config.toml
model = "self-supervised audio encoder (BEST-RQ)"
input = "log_mel"
win_length = 512
norm = "groupnorm"
final_lr_fraction = 0
Rows from block 5, named by matrix and row number. Each number is 128 + 32 x the weight over its row's rms, rounded and kept within 0 to 255. All counts start at 0. Numbers have three digits each. After the name is the row's rms in percent of the matrix's.
# c10: first pointwise conv (model.blocks.5.c1.0.weight, 320x320x1), inputs 0-53
c10.64 102:093176197154124138108155136105150123095105147054136129134068142173167084136133119182128105071130168162100082106117157145113098111151121121128140189120088149135088
c10.65 104:134164134067193147111144083146124124183124092098111116097080089133178138117040155054105081142168133180118145140132116123086199167125063121140109133154074166108106
c10.66 100:048117137078108145140162092138090139108184101122096139155111117120073133161083161113090111066096133097107101122134143126112096064116131163116138148170160169184153
c10.67 100:061101069136130084092114215112181107107133084118095162125156131189152099098071132122111093071136109120124152119104134127192129149141116056167108129095079151082162
c10.68 098:151106122116095104120086133130120126210111149156088157107110132108108066092096125117160121196134139097117127123141140081128159142140147133104104113103133117147134
c10.69 106:105121093156110185106152120173180074141121115118210128135179236108145163146110158147194130117130101133084155112056102105107088131153098179118136142113142086115228
c10.70 109:124158159150113081105154115109084144042069142077160138095139167093142087121126196153197116149157127111093138111111142135117168179185123159121158116127116130099181
c10.71 096:150070126132169172165076037081130166167084101130152151094134140172177125143144213090168172122151174158130104136138100163139104087089163107056130078115158104061153
c10.72 098:110072138119115150090115155131125105093169158064138168122174102145073122161130123106118080138209165151132147107051141095127134152128090093169164141066142114120115
c10.73 093:171167067089171204099164162085083147135122156123123163110149126154152117084156117175144108109181124188138104121061090124152113111119177108084112123143167085099138
c10.74 091:123206114089131142146164139177147152139161144154166141101102111160146148077077191084155136160135099161065174129145181152119141105162089133183106151121161116139151
c10.75 093:072108160145078115084096063131123085159144091158155088167058099066159112167152117073121124161117087142084140068107070099142109202098181126129199146148116122133148
c10.76 088:187144172171192172147139098105105127142137092119122109091089073120130102117081110101128125086129114126148127127131085139098122129093072131121104112169115152176085
c10.77 093:205120113184132149177076140112085114071083024137125118112171093121119168139112132073096184100176117152118137121102133105117133099130173133105174139173113115091118
c10.78 097:128094107107139126096101177118120123182077076120140124062089171160174101101163075143164134107141134123168134146150070111133132112099078192152136116123148126180182
c10.79 101:074166150139095116151124195128144116145113104182140134099116147108085132105155156123155095136101115090140123098147110125170157122132053137169184134139091117192103
c10.80 106:193088103145106140128096170174064155111088133112080165057099146107135106065112136113064129164146114141082136131151123113129105100160101112042154100216155113189124
c10.81 103:148142148158140116086141105114095163116157123154136127126125156145138121115137151100125108104182141126082125129071103119130115123123118077095076145087091100126138
c10.82 102:141150106068217170154164132063184130135142204169142137141135133178121100110073103147200077163125095120145120125135079103118121122140080114160117116104149110166059
c10.83 097:131227110093089090174141176088118089098129136130091101118117145151174107137115116186123144129141079133103079133152128147169111147116135171091103052151045100206122
c10.84 100:128074152094189105111145108120109166092169140148124119146096137129150144106181130146156163043126104125169101154093164155152146108123180138121070122105128169086175
c10.85 101:111127157117204107142112114151129081189141147114124143172187115099181162052133123088123121143105116070111128117037112137138202118102114145158125087122179156150124
c10.86 100:163066118115127140133117120132182095071124103126161187058115194116128150105133114102153100217123123092098143153132163176114134103178088052101094111143066104077105
c10.87 109:140141171142125124118131163077116175169139137173082124166060023144113137068118145167095100125127171153133092106140132113103142119150103119131102068166092131103047
c10.88 101:106099116115115163106097086215122072080125137105149109090121070071099056110141138107116139127114168138130073133128110143137091100118171142137161069084088125160144
c10.89 103:157139118063121091071105137084193107103139098140161063124091160140141138124148145134168141145114056119134123107126140127119181129089125140141141086119156129183127
c10.90 100:120159171083117106143091129087123161123107167122171162071131083125162110187109129158143141130129219119069160021104130169120112134185098120194094103144169132253165
c10.91 105:129080115075101152186144132123084109088092106151111089136194157113158127157092157156121079136100063162030055116117135164139138108119165159097126142104121202096144
c10.92 106:099152076126098126110110084138153127143188122096139190114195118174106127142153113061095121120142061172126066115157134127126138151100088113146089155101164072099107
c10.93 102:139139138119154122120126101031118099149132196127051115112132116182158102166045096128090162107156083126135128145135133101153085126131131114111150094135112125112170
c10.94 109:112123168104125116102168068160091131156118131112129146122149104138133112096138173129103136063156111156123129139065158139133160111107139201161133162150092155104153
c10.95 104:164140124099105172090086115120147159207158128118171104136095147135158127151121119102134116173123227112111098114110176176181111217114110117068116151104077107182141
c10.96 101:139100121072105209162143108120182153111131098160140128120119075097093109127172055151105094134092143093142184136201128121114085161104136091138086108154104116140104
c10.97 103:097123129139164155147122137149110122170102108103113139158163096122114153078177112107108086040151144148206072114095163054167111130125114115187109152123169129216117
c10.98 111:162121153192134119121097126183107104134138122110190082104118128085116073128158140079091149138128057184118196126161071102182214139092120148089117119125098120160112
c10.99 098:108138135133083149101166159109088056162055092173135177121109172072110150099177131131107156145162139092156100100110110104060115118128134126143122047126122151147073
c10.100 103:181132152144115091117111136168147125149096134135117090170091151165118153097131137231119142075125162074169111124054154089115137142081175178139137127114111061188156
c10.101 105:134073118166144129135098170120107153099122186141142112098129152165150106152128151182120071137116105081167131104134153108084140132124155122167131094159151089083143
c10.102 100:127111147128183201177131106109102090126142153118179099100125163127114139150090102077189160121160086153106109103137086149165100112137125093133103134119168071115094
c10.103 101:112143115148163136102152130134115144040133118145098168155152115114132151208089110168158158102127118107101098086098140125123182115096106087059149146147129133239072
c10.104 108:130122103175107159141108105160133079120108096159141166182129129130073161162117111114150084145076087132109162139133131170126099111101124144141173129126154123077109
c10.105 101:132103156067189045099129166137131100196147060136096153131151116133151109115115103130117154177145121107085118121151121147159138096119097116123102082149124127178092
c10.106 100:128149137105093144155131112196116073133154085109146141101095064138106071121101178151132070165123155143141135115195155196144159074133130193065116114144131134131153
c10.107 106:169116158078142074093086133176111110079101148104139154162095102110120163127109136158109113189131161148091081091125133170106132093155110166132049110132132126072141
c10.108 102:125096102161067128119131129128155112132169178140081095072183129102117100168115145127084112103119124170124204148150113122125102148161155097171143121080078163130102
c10.109 102:140141169154098121151130161170142135098158120141095197134136154123193128105146166088106149126166092082172118084100123103140127141190094120113067158143159145107123
c10.110 101:149072128168120193179128101131116115069080175124073100146150093093134162142134164094087158158129157114103098159118058131120145135132174119140077127128102131206072
c10.111 105:108148168108095115104061090134119146214136121102136088120150112124174149128130145107178124053122134171145144193097116111116166128086137140108065099125035186150119
c10.112 098:156123157134120130124139120129111166059211139169139178121138166189137125092110184058108110139138132139078203057139156159107114086105158148127087138093122122139118
c10.113 104:138131192086096085123130100091093160188125175157146069123130117104182138109126166078114130156126139136111131111115146133117157145165146062179143135100094138143157
c10.114 105:146175172182124128151149153109131139132118155135104124105175123095153146130149197171086084089110194139063059149122126154143110141162104153093083084105124134112126
c10.115 099:173168129139134124128140149090065148085060131166093192094080123122160128130110142118121098073157177096142123074103094075106170169119107092140177151086125154065094
c10.116 107:179106086189120088141156159155098084113142116144099089144156137096100132137143111119176118133153138135129084153131151162153113105105124108115105128091114213087149
c10.117 096:130117134085172132191133138172150094115156100098144159149069139117114127124189060173138115136153136078140195094069151165126118147090148169127114080145113153120183
c10.118 101:119160163162116091107087125137141171142128219134128083172203063166088088163103102165124161123100090129131094114086163126126144123104143110129154073107129135129181
c10.119 100:125114115076152087102194112138146103108100176167102083111160100107111169150140164083130117080074142104147080127064156140114090090163093170120191137132115115116168
c10.120 107:130158086091133049159143190123170102142108131138081102157132091102163154097123112078167113189074211135137137192166147147145158130119096109170112139130144095109133
c10.121 107:150104127088117090126128111113174139162119104122200062095051103142154153122117093104113105104122214081148058162082119175138168129083137072154149113127125149066125
c10.122 107:146154113104163142129071131125118098138101162116090122096161193132133183147159081066155109102131113154150162133072064126125136158114142147114073117123120129122124
c10.123 097:117092160168192109149100216143135125156156124138153123092115175136167056106161130089121078071084111123054136121115095160156151109169131119108170078160145138099067
c10.124 102:114099109064103133129107158126099128115144167122132155126169137116160192150124116115204100161133112087068123083133073168154128096153092119183071163095128060126115
c10.125 105:134113160128109139117118125098146111188163117104077102156124111074138139149150133171112117093107217092124071070055127162118207115075077091127095181069110077154155
c10.126 103:114145086119107160142121065116180146194103089108162138143072126147118088100148131165238185086103147117166133131132137170113114135109080154170126083106154148150110
c10.127 100:141101151178152143144171177175143116105114150084128139111107080133068203096111226123166125139117128132137153154087137113079144150066183145093107122080147142122136
c10.128 105:144130118072162103186105110164139146109074158125129128197122143160096172214167127181135157130132130100165144099154128158147122126103165120143088100177075146101183
c10.129 091:169132093153133134122094156133144093114096108151100085098161099141104172064133126102123179120143091092107163108111123093143191103090181129120090073127163123088152
c10.130 098:130177122149123066142126094170118115131139158079142120101143093099138116115114114130138089088201108195117104144131145096120166095127152089111140161114114149115122
c10.131 105:167081104182157110142164138121122121069075112085116120130116086170110091126118093130121169156148110160162106140114120170131152112170090148100082102083139182143127
c10.132 101:127152141146150162127159123096128145105065064158062153117179091146143165148122115187062105188133128111125103133070115124107143144098131144115118155108112137111142
c10.133 098:154110180154099109083143161114117131114099077175084078118157120165129110119127200112121066144140121082109105100192138115111212170146186124102108083174110158101115
c10.134 102:087154123129101133119098175154104092087173117103189129107119107091162130106172100116125177122124122098115190099136148136134129104105100116133119071148143089048112
c10.135 102:119201086121119106169159116190128107163150119087203092121083115155132149170103228146187119095134163161069131132156167102165117145079063149124114118120068086127048
c10.136 098:148178091146043096127125149124095110082139148136118102114080105142091134135148106126142130060145137088078128109133152149167096111124167118203067128137115147135162
c10.137 101:110144117114133097123169167137168125185131092148084126119080141093136095110184130157151161126105136077133107099151106162109114115136136113159139143065123099193120
c10.138 102:135139192099131154119155180133139158177129062101101107071072156120132119124242169098142117092130110198117117048188145073153107141166113150121063095144096119098118
c10.139 100:111116137159185121141161191148160082126124091142135140165101120165104111175140116210103148101187090191178089103110143098128162144131141112121070166128079113082140
c10.140 099:108120110122148130137152156139120122090167126141119124139136183161153126162143109122096158099147136122134180088109108150136100145124072122134167124120103111135134
c10.141 110:158113173147125074131117152106128144148104141148142126146119097126165135180130142187066130118102101082129154088124090114092147222105164142130198105126129143149107
c10.142 098:123162138117027131111165142114145154132171157096170129127150132139136175132116174102168092109157164127140199151148104122097096130118095169134161110147160122139126
c10.143 105:144119094084142121122136115126119159172110087114135122158096088162106143062092173122174113160145132170092114132120125101115105140139144162109099148123171103162162
c10.144 107:121158139116137130096080164118099134124154098112170149129126053106155116078138138150100116148110149127160153186103131101207077135099155088172144090111143122111180
c10.145 101:095185186104090093135087095159144113070152142131114054128086116174159114153173138086143086157147108096107105157103172087057135174164151161195092075125149122178161
c10.146 108:114125106141135096155095113126116117132204100136152142096091065181143186194157013086181161134113127141134107124133179110156082106161126170110077088112131074115120
c10.147 107:079130186128078123149187106080103119121159122122136131136116105090195090151157116094117120122155180093144127155101130116111101145085078069105086106145143152099126
c10.148 099:108070143152170094117146118134165141116081118163135116148176157171152144122087144088127127224139067125168059107070131175103080173127199099142106052059170105120062
c10.149 095:123133106159129129148174058131139114139160090139111082111172170121150127105060064120139143126146109153120132148132151109152157182151082045132105116151158102141122
c10.150 104:164131134083124123136077140122161115124150144124189103102078113171111082140133141148105145075108100111118154113135127121090162120121142139131086098114109131141118
c10.151 102:100095146131134099055095143106124150074102125159159089142137139197113116193089157115145099125162158136124111086144141105116136140098181068109118124145130119108122
c10.152 104:108082143100156091159132190064126115102183108142147096142092233115126096139121139086128122078109058107105072134095138148134128140137159155102125154125135150147161
c10.153 104:163162115105111147090189146119096107097110104145129125134115082118112126106155080122127142128165131172117118068101122074074160119101088170159093147127086093187031
c10.154 102:125128116101161137120178102116119157157139158118028167105090154108134118144107125109117131145106135113115125119092085150170131152125134145091211069083148110095127
c10.155 101:093121192095135121116150175119123107166115166128147138155135115101087131109154134120121167123141154117165088174122146107110108110069082123123087111152152133116091
c10.156 103:131210133130104135156080128111136120106126130173128143107202122157149088126145172072164138088118097151162094153175153122117081123128115152124113115182128137040166
c10.157 099:103163079081117121159119081097162101169126112109125088078072154071176189111056185090162146122156106068110075093107190184149152100169170057097142056153109125140104
c10.158 100:102112109098111138121154108108112124122156123108130113093131198137119150113163108142182114078147208100146110135129142171111103092163085121084090076127174089082162
c10.159 098:178183101151101082163146094126103159122148201146112096159105166149114180199219176115128146098141098087153153054172177106114110095117064144165102067103162128141102
c10.160 106:163132143143102096098077133081112112068114144161109123112107179143163166123119142146067059111126163112125141070150126156103094154160190090113167087099079066076176
c10.161 098:102143089092122136132124115145122162107174169188117131161211104154094104157154090128149126080097122128123118203116131094119122147151246135129129147179110103073131
c10.162 100:108128122140105133114098131152160157093130135126192131092139067165155160145152184100168149130128125145160100112126093143131177132139131114143124121159205138095133
c10.163 107:116136077068088122116138141103160148124137128156035097105172143170135153142137172159129091158165093103098124145108139139163149175126093142112183122140109090080124
c10.164 094:054165143141161066125140163108102134088128125131139196110123200089159131149129169152082141089196109102165125158152165113089103157071106150145110125142101148150112
c10.165 096:095109172147158174129132184091096133107255113146088105152132099186156118145080121136106142129139113138114141080110158153116094137138181160121118065173110183024145
c10.166 094:107148120078120115138131151112116147108094144159079108147158178138113158076137121153151115136118162097077143139138094126116157163106090174148107103082091161076150
c10.167 093:105113136118145131163108094136173125121154101090165102145145127149089145117157151087102103127141102161064079121123108159135091094120162106128181082157135108035132
c10.168 100:119090128077178195126084158146118087050089182104116153196148142128090061150174055147139120109171116140151130125121109114144182137119159099106063163137188169121130
c10.169 097:139120156157077101177151110107121134129151207126125191125105172170094140119144114079104111098094174124156100097182108148114119108223187191200051053119096074142087
c10.170 094:152174094113049153154110120104078081113145100177141192109214118129188167162091102157075172114194136106165133118152135117139083130173077131104117133125113093099174
c10.171 102:143124090128255099131120143117163095080099125142101099177111103175129210168167148128110076148109150163182150118122079143113134115154071088144126108123117111141106
c10.172 099:128062111202147162119090106117109117142128115117213105135084087125142123154153144094120181163070139138148141096079112137139146126087125137170175103063101161141173
c10.173 103:183135159085143089112113115141154106166170092160145128152115169152096128131138073052110083086118146124112198142097124134146143146159152168090060100109101128105064
c10.174 096:106097078113097205170139167066130062166182126156132110154097172148168121127139117113131138128138148173163135104110107159075135118124122099121096182151117128208161
c10.175 105:136159133119151172123100100164134109092093102155092103158113181111118170140120177147177089161090142136116104099113129122137186158173066108119029143139208115173139
c10.176 098:154125113117158086177108182110108116083168096110146082146211147140157101114101137067140084133152154116120199129118137194148121157126098124127172110102120117164191
c10.177 096:179140105142102068148114072140127101108119181155152106107135189154102145107133108161131110115101076154117140130147163179100113156165175142094081089134184142157128
c10.178 099:127128072140149077095141136094121167107041105124198068138098138115144150154066108143107102119176153088102159154127119119178148153090092065162131096111117121113119
c10.179 099:082133100115219176123116129142109101114140134170106142124128093145198092161091158166120115160112159202170198156160087119072067144122159094187100080138121170106139
c10.180 096:105178139134124157153076047159161099097082123141093161124127139093082098156129118141136150107153101110118121131129085127085171155109174148078108154156118182076174
c10.181 096:155161160068138082114130110127124171172116101139115104111078130075092115177154095148114126101101191076093115068141166102122118085108127150178158121136147149059106
c10.182 104:143133078109122122101090181090102128158088081130132128110126107146082063077121173102140143120170111137139183114135171104124094115146073095104140134103089173228122
c10.183 098:153131140204133116166111082160235177184111067131149095117172087202147151111149070072132146122082081121137127126126112117182091169181080138101137126130104145156106
c10.184 117:097123056100135223111104104082092117163119082115133142054156149155112135123065095195103092097128097134108127164126127162142148140126122159130094188154090097131087
c10.185 089:154138139110115130151120145123225155175179135120123121144097135095107115144159083149153131104052099115158122154165078116058145107074196068128123070107111109116127
c10.186 098:110168145119164064176111150126059150078127149119129145093064161123126083119134103158155138134122176076103111180156081098171113119143123137117080135121090105115060
c10.187 095:139090122152083088124083097094160144066136090123137104152071070135122157141122103119142209083156133090114159121159133116151111161149130100125172099120104154098210
c10.188 104:140091170105129126151138165123162107138139210126199067144149136087077135122103117112131126144105102142161114158118119120065094198146160136167151119104176107205141
c10.189 098:123136157092066157160097162216172141164144114186055122106092082144085148159182114094154194169105134130138182124180109144098164200144159159079115102121114178079120
c10.190 104:146181145066163132151146105154097135130121158111081070119120089141135120107177117103080148166135172143153187117085111159093162093108156077113152088099156088142180
c10.191 091:173129084173123127163087130173171147097139095113073167159132145127147109116092108133085143150128086131120167033090092062188139098130180115173149119118130136216173
c10.192 104:158079184134074138150129109161115150161149098136076077119169085109137115094115099098097139136118133119106136121110127094129171100133089105168116109114102107098095
c10.193 098:149102173130170104111119102137122107101109130182113164105172124184129172117152156200137148116134145113124081156096107163131125154131075201157118123104165119136092
c10.194 097:108099121117176138115135111110116114082137151169076060146121064211124080141130147054180117112147159096155087140118146140166145110130097098115145199087129137151140
c10.195 101:146122156105130162130120095129123144113169085112117115082173181129182236105104116154175142100145133150167183115104125101145087113094145156141102098136098119056118
c10.196 091:126079104071141157116058136125074097162131105156148140089156186134097145176188110103128103105156121157171082136126110122113135131117134127136117132159118118255180
c10.197 096:138163120144089109083155129109139056131159110189139086185154098123119063127160182121098108199115167156089114102091177129094086121152121082170125106144123111177106
c10.198 104:095131117132132091138113136174193173108114117119155097146122057082190142152048212087083113101141122091061071115171097066139075120161144106056114140113129144119115
c10.199 103:125124135086145142112147134163147188124105179129099127107102134150136129131129121139096122091137088104141177139087091155133111112156167108132137125214113084174113
c10.200 106:128137111144095137158107165076124115158099081139138070121154086104133139097133123164075124122102143130144134134133152133121131114067120055115175114134066117209114
c10.201 096:115123128136081111094138099119077148162140148140103122143192088147114120123114165176142090134120191112144130118088138145115118065086174148109157138146170106114132
c10.202 092:178174089112131167092108114168108094117114091124131064085114096174128101100173097153155124129129110075121118080119074147089175146133124144112095142065095152123127
c10.203 102:155105092124150130138129107146113070160105096110099112145106150076130089143118147111145077121139117150125141134125143082101145167062112179124208188180192111117093
c10.204 101:125163064158142134159082206078166139105116108130113154124171099123125109122168126118147120162147166091115106110065056081099142071098122111118108144101079115102159
c10.205 107:135122157093194234140152067079133121126135164141146090089098121098119102137133124103138155126094073151117088126101149131052174130164153130117109052083073136120129
c10.206 098:158138160136071152083130195116139100117149155095133143137097174092085204135188105103090116120173107145137119120119202111187105123143162093146099082136114130024110
c10.207 101:168161183147101130090121150125169094186138137144144169102154097124208097169109230152065095126157135121176141179087146173123146096133117151145111067093080151108153
c10.208 101:211120146132055092092069102113049113187136073077157142109165128154111109141104158113150082183128124151173130126169162164117098140129130107144112111156109144093043
c10.209 100:115139169095140100126127123038181125100174125151151145164067142110154043133096109113155131146134115138169132169140101122077190136099162132137130114148139163241177
c10.210 099:128088114132207074152125117096079086127176185131103135156145158127149098136187053083170111101156067140125167108120114134093096129120111136080116191092172139148095
c10.211 096:125091085114117130134084155092115089107100119140144186178119156150104144129151152113187121146166093111133129123177136127115136097151106092108095098133082124255129
c10.212 104:166123193126159177136135108140158128140109132139119121127077077119145106159107054151122099106108087073124133113135093120101147115149115078098145118108122166095220
c10.213 096:157123151124104176118090148120156077122130098110113153091161197146194048113137123183143076168091128177149168135125078135057187082091193119107136117078094067099087
c10.214 095:137130121115143146127086157233145095191115116148118152116155094128093193118063074089158132091127126138084144134113129103104098073080133109147132068135103065095079
c10.215 092:117083134150094136092195111147075117217160092128141116171141107147056160157146152126173156135118082164125085116105114110108088081094119148142186159170138149070211
c10.216 101:154146114127130149126173094161155126111093104136150083125137141095177167139094145154121138115145138086153125143165167111122196185109121083153143071100086063150129
c10.217 105:113070138113111059115087126103128151149108140129128105148092128083100082122125158158120103133066089145093131140114120070123070121127148141170137156132142088201136
c10.218 097:167140115118132066160131131148136103167214169128096093147109143140102150125149089098079091098126180108065088117134174135118100138145137089106061100102120075228110
c10.219 091:154171108018146169135081141172143182096099111105113138115142153137169131095117156139132143078109105119115102130125162142137164164133134110141156059157149090078086
c10.220 096:121068184157167078129134113103129088107139184123106136138097048123131154158129047154098163132120070131125165132118129114164108161143117171153068148121088158187137
c10.221 102:112131199105105129154129150157132143046108178108134142127113112165095089198120117129171111112193123103073105115113171142081070134143126147155133136182169134069186
c10.222 095:104111118065095127122110134122105189126158103084202082093110131106157129130141116170174154120168078196135100136080118134118140103149146156139187107116158122160094
c10.223 098:119156173137142012195109118155129113128157174125135117108167136157141144139170239128150097090176167124127141092135144143148118130088152095165109143113133090116085
c10.224 103:175160121100093129122150112090150060100107170133094113079147223119135123154140206110123093142138123165147120164114126183188130166109142200107079133149113172160113
c10.225 100:146143142084097098116155094109116121168155128079108106076112098137158181111152144118102144130109112126111087179126171158144149157077147104096106145125107164137161
c10.226 096:124178193137128174089125125102125181152127169098135093149129117155212094059108139080130092114158117131159114101132111125092192075126097166094140118106096128135140
c10.227 106:157149120160136220127126116126136118065107117166166107174142100091146082108070168126150092147126097151155106172102164134146111119180173135117114191108146123141110
c10.228 096:116138148154141135125115119151155117152105139121105123154134061119146098102148140171103142102119089118130126137135079126137071084122120167099052100118131139081099
c10.229 101:180142123145123159109069183119104101146083133128201138102127084165147183142143145108181128121163139080115124096100118124127059092091146150101061164136125159143111
c10.230 097:163072121120143162186086136111094122117155075108112127149074134175163156173108165142202165141168140106095044101110139174046164067101128140134140092146128108091238
c10.231 101:122113103128087133129142154120122146105167152126124081135063090109121160169120141039158133161078089091155133141108105119130152142147195088161109051110180144124167
c10.232 093:148160130141137097119137124108133162065144127107178109131087191126130082155114182154098104164142144111129156066118146124102136116091140122124131088121055132124074
c10.233 102:127112088083136148136102139139166068165173124129112111113120151116117088090123211099135161111091136195092106092117099149051131151107193143115063136103104169188105
c10.234 101:138128151053155106106103173171100132142118129085195188108129166119150129142091096124127172137168182138188097140110114161176118120077155133086170060104050118084142
c10.235 100:102168158105167136101171092115145130057115121161138149091162175096118174136129198088151120023121083119098103124162132152192157074177143153095122160111153139152114
c10.236 100:120134145039104063099141124170108142105183101105164141131156137106174148120130110045148186105092152178116084072121118126150072161107067120131084173157138097128183
c10.237 096:145114095152136166151077142128100124139113117136148104146074156166149150190113173147156165126129146136134112168152157158112142095118069123121096131103140119122108
c10.238 106:155090198093111115130179140122150099144117102151148194144128098094166156116141101100175103105138151122150148121186094117166141111121103109122061170143128106179097
c10.239 095:151109167134173120108102109116114103134156156170142085174147135082082119122120122151154168098154198154139134058109127124141123151146101112162135118108060156123121
c10.240 098:133189128098159162151122154143121149116108105184118129157140060049139139089212128110112102145151140134158149198083130102158114144154138130136131123113154157096162
c10.241 099:160117129130144168121110086148122069176169126120098169177122067117099109117212146195114089189130161137137137134143119125175186082171127162112127111083118186105092
c10.242 095:135136135183120182138183133117093114090147137120159166126115098169153094128121170168089148137198110113160144149127163122169145120159144129115147119124146118107108
c10.243 100:123117119109088133191047154125133201125114099218098136125100184149086102103195116140125188100117117096107183156192141082148175136144142176197103079133153134091160
c10.244 096:100159058114092104173156147110141104118124134171155154085091121194158094108114104121108085076083150126128135158121098156123136105147116137085104120141096096049115
c10.245 093:145111184212098141146168129093106076136100201165115092165117143127177079155159088103144150069137081134102123056109126159165136081139077142071127111094134137123105
c10.246 090:173161096116161109133108176102151106101141060173135054164156118088120122099143129166132147123131158139062138122112157152095121128147165127155093101122098171131173
c10.247 094:140157080077155075120110123137141183159119152116137075166157133175138077109145110093122149113142156145086082128139149129141119133105155131079141073147159160099138
c10.248 097:141132070141215111101158113176138122120125109155171135117123119149144101183181170174161136105112127119188126061127075119095184135144148133141096157152105074205135
c10.249 092:132107162091203089107134112141075118123110135126040134145093138129157153131147192132095074077172144158113169120150129123095140174135040144099126094142147171151092
c10.250 102:131104120121177181111096120167091125056067128214147126128165114128157175136159127164176063145138101120151100176112127131107157095090119106070127106132142104204139
c10.251 098:129168133109166104128162184206160126145114139150113131087097118115095217096028157083137123075174154075188122113125169115085095179136115137125088105121088084120121
c10.252 102:164107151179176183114157101121163104144145080115102130216153099128196096158103132076144101140116144124095139202182156170140135158129123120145131077171110133163117
c10.253 101:127128112104127146119164139114169174098182185179196162108120108175123207075143062133122151074056120122106124098132122087143121073153082193126122127140147104119158
c10.254 103:142134109085143110170151107113127167148160136149057088121084145081125169150103122151091136109097135082074141119159102123153142123088147120130115056079126153171121
c10.255 100:165087142141027189143145160159119132100139119142118127112172077143143176114144152093156105156133130134118144084153144079162148083088170148165129147127109163122104
c10.256 099:117092193110088121132114122153144116082145156125119132125163057137121165190145139135130101070125114100115110149155107109141080170164143128120136116114130152111135
c10.257 102:140181100151117081123111142130103149121130094109177133108114128120163113154136120091143154115157075119123099169186168120089154090125053095117095106174106137077138
c10.258 100:116111084159104107131126138175169088115097105181110175137168134156122104103152131122120134140134077100173122119102133129089139124153087164147116059133086069111117
c10.259 099:100098108098119197171128142125144147125105151123148210078113134108109144141090140105146105119152117181115088116157112136139086150093104113180184147149082097125083
c10.260 100:142134102098105179119089167071114100047120146073170100140082131084127181074188120168184125113193094121123138155139125120178084139166193107070159134089136155130168
c10.261 101:180156121110167117221176077117116094111107137141119140108099150116136079130100117171104122148149117178147131089121123158179055120182126127146138103182117110149100
c10.262 106:132139132137115114095155181185128104113079132117164155148110138185121107139090142133078105119105192150093118119151100122177175136194106159068059155137173109125193
c10.263 098:129122135153119129143106182081141147138145207158099160102106124159114117129071141182222091128118125138137087104157151111108136130136174141103123185141133060122162
c10.264 100:151095133090144131094109168107101145127107163117119142099118127123113156095112141090126113112120164098135126127176079118077060139181184115163165059166152123114156
c10.265 101:074159160132164138154087146080134120103127163094075118149103148084206119150165157109177087070147153104139173103180132160143140153133061146133110181114093125108095
c10.266 102:127128124126162149133143095095133098151153124152109112135111097174164112119114119123116105084149087192134073087199095073120141109111046124131161169120091125117137
c10.267 100:092127149143128157125151139101149115150138167129155127116172145099157191204087117147048133165101145122067139187141140166163167146083102053134071130158150178162096
c10.268 105:138146097121115241153156103108099098187137156160163137130080140147152108068127082133132050126126135132105167122143098109118060208113165131132101170106079160128116
c10.269 097:099190173180142158119193166138099108132167060179099167115086149179146102135144156108150119126148104147106130130126100136141189069109151138183091096119119164150148
c10.270 097:167150164153082108176138131109116094159131160139119111072132057137149173107100130196064068074194139156111096140153110136122154091149105118086079089118069118243128
c10.271 097:130119087163165127087148197164142096183161092173158109104107188112135145096078164134045174114092102158159130168097122100147097088100067171100168125166149125255148
c10.272 108:110140233144096147112105172136141063134175074164105165151108184150131128141070123130122120098118126138137141112086083138124157122103176121136105117127144121166132
c10.273 103:168109103112085095142177139137114085112098107148122125164092166149132197109133162167137075163118146114106148132136137129149096094064120132143105164130069118100090
c10.274 095:133111156174106137149101107165137101112154112098160146117153136097131064105232111115173099112142121122114135113122128112122106087090076132171111092112082111255081
c10.275 099:178161101117153148136092125161109171134182112147189153127085177160181106172101096055167086115157139156129134125122123160134133128090085130103116170161109158094218
c10.276 093:135108195106158111116159164142105145108097109159081140167101204131144163142199142124096225104151112108097072188225133107109141103125113189098160065147121085106161
c10.277 095:089142166047113167125092115122159133095070137094101205114158169142127121116134160064147127132124151158094196203104193154092142163084124088141145093149090132119175
c10.278 093:122135077142106143126144132093150112211101151143152197110097161085146101070118188108116111138110153100138192130142102124088133082110130153161090048152148127188073
c10.279 093:070189127145129108082131043094090083180151177103077072144099101177183174182099133095131117099171110118155098101157123111120087124113137115143080153142080101122121
c10.280 099:153148121183169096141115094096134185128099129130108119107121105134136140111097097156178173146105096127137094126073134132135173147135134162146109118151171078160168
c10.281 101:153138167116119157131137100183126146129106116109111145166155139076126182122130128103115151175121136115111142067083100152107158109097178161172117112119129106099145
c10.282 103:116107068156100119098133125124204149108089080123102144100181067109179084096115175136132138099143127142150092169080141125138123158132167203141099145094113096116087
c10.283 096:133113186159158132131104083140142120102103168166117148135116098089177128143150166114159203090111163145106089160060094107138170112154150181132135179088078116181149
c10.284 106:140163131154090133182154136111158139126105124142052147164125160101160118138087098155117155180080148192122148147160099131110142111108092103101107123103104108076122
c10.285 099:158121134106141098149140098145147148161101124118110125119136123142144152139124142114149122092142145121170145073104128175066142108151069102123150178153110148118110
c10.286 096:069133103131129172061102119107125183097154105143137144093104072153107130078173117161169144098125120144155114091123185151112172125114142126112121034084129122130167
c10.287 096:084102161129173136105105118114174157219169104109087164122075104148124097150175155149129109129182116141164122130050090116113148144121143134082186117160119107109087
c10.288 100:149186220074255108112124136188161131082136101111115172097128125033165127132065166170125167124084117085124118120100133143121167102134094163112117088113124149169206
c10.289 101:141137160132088105177176117179127117140081084155129145107150138091133128096129093137126104084198162125152143108143105101078088097116141212146100122085128134082124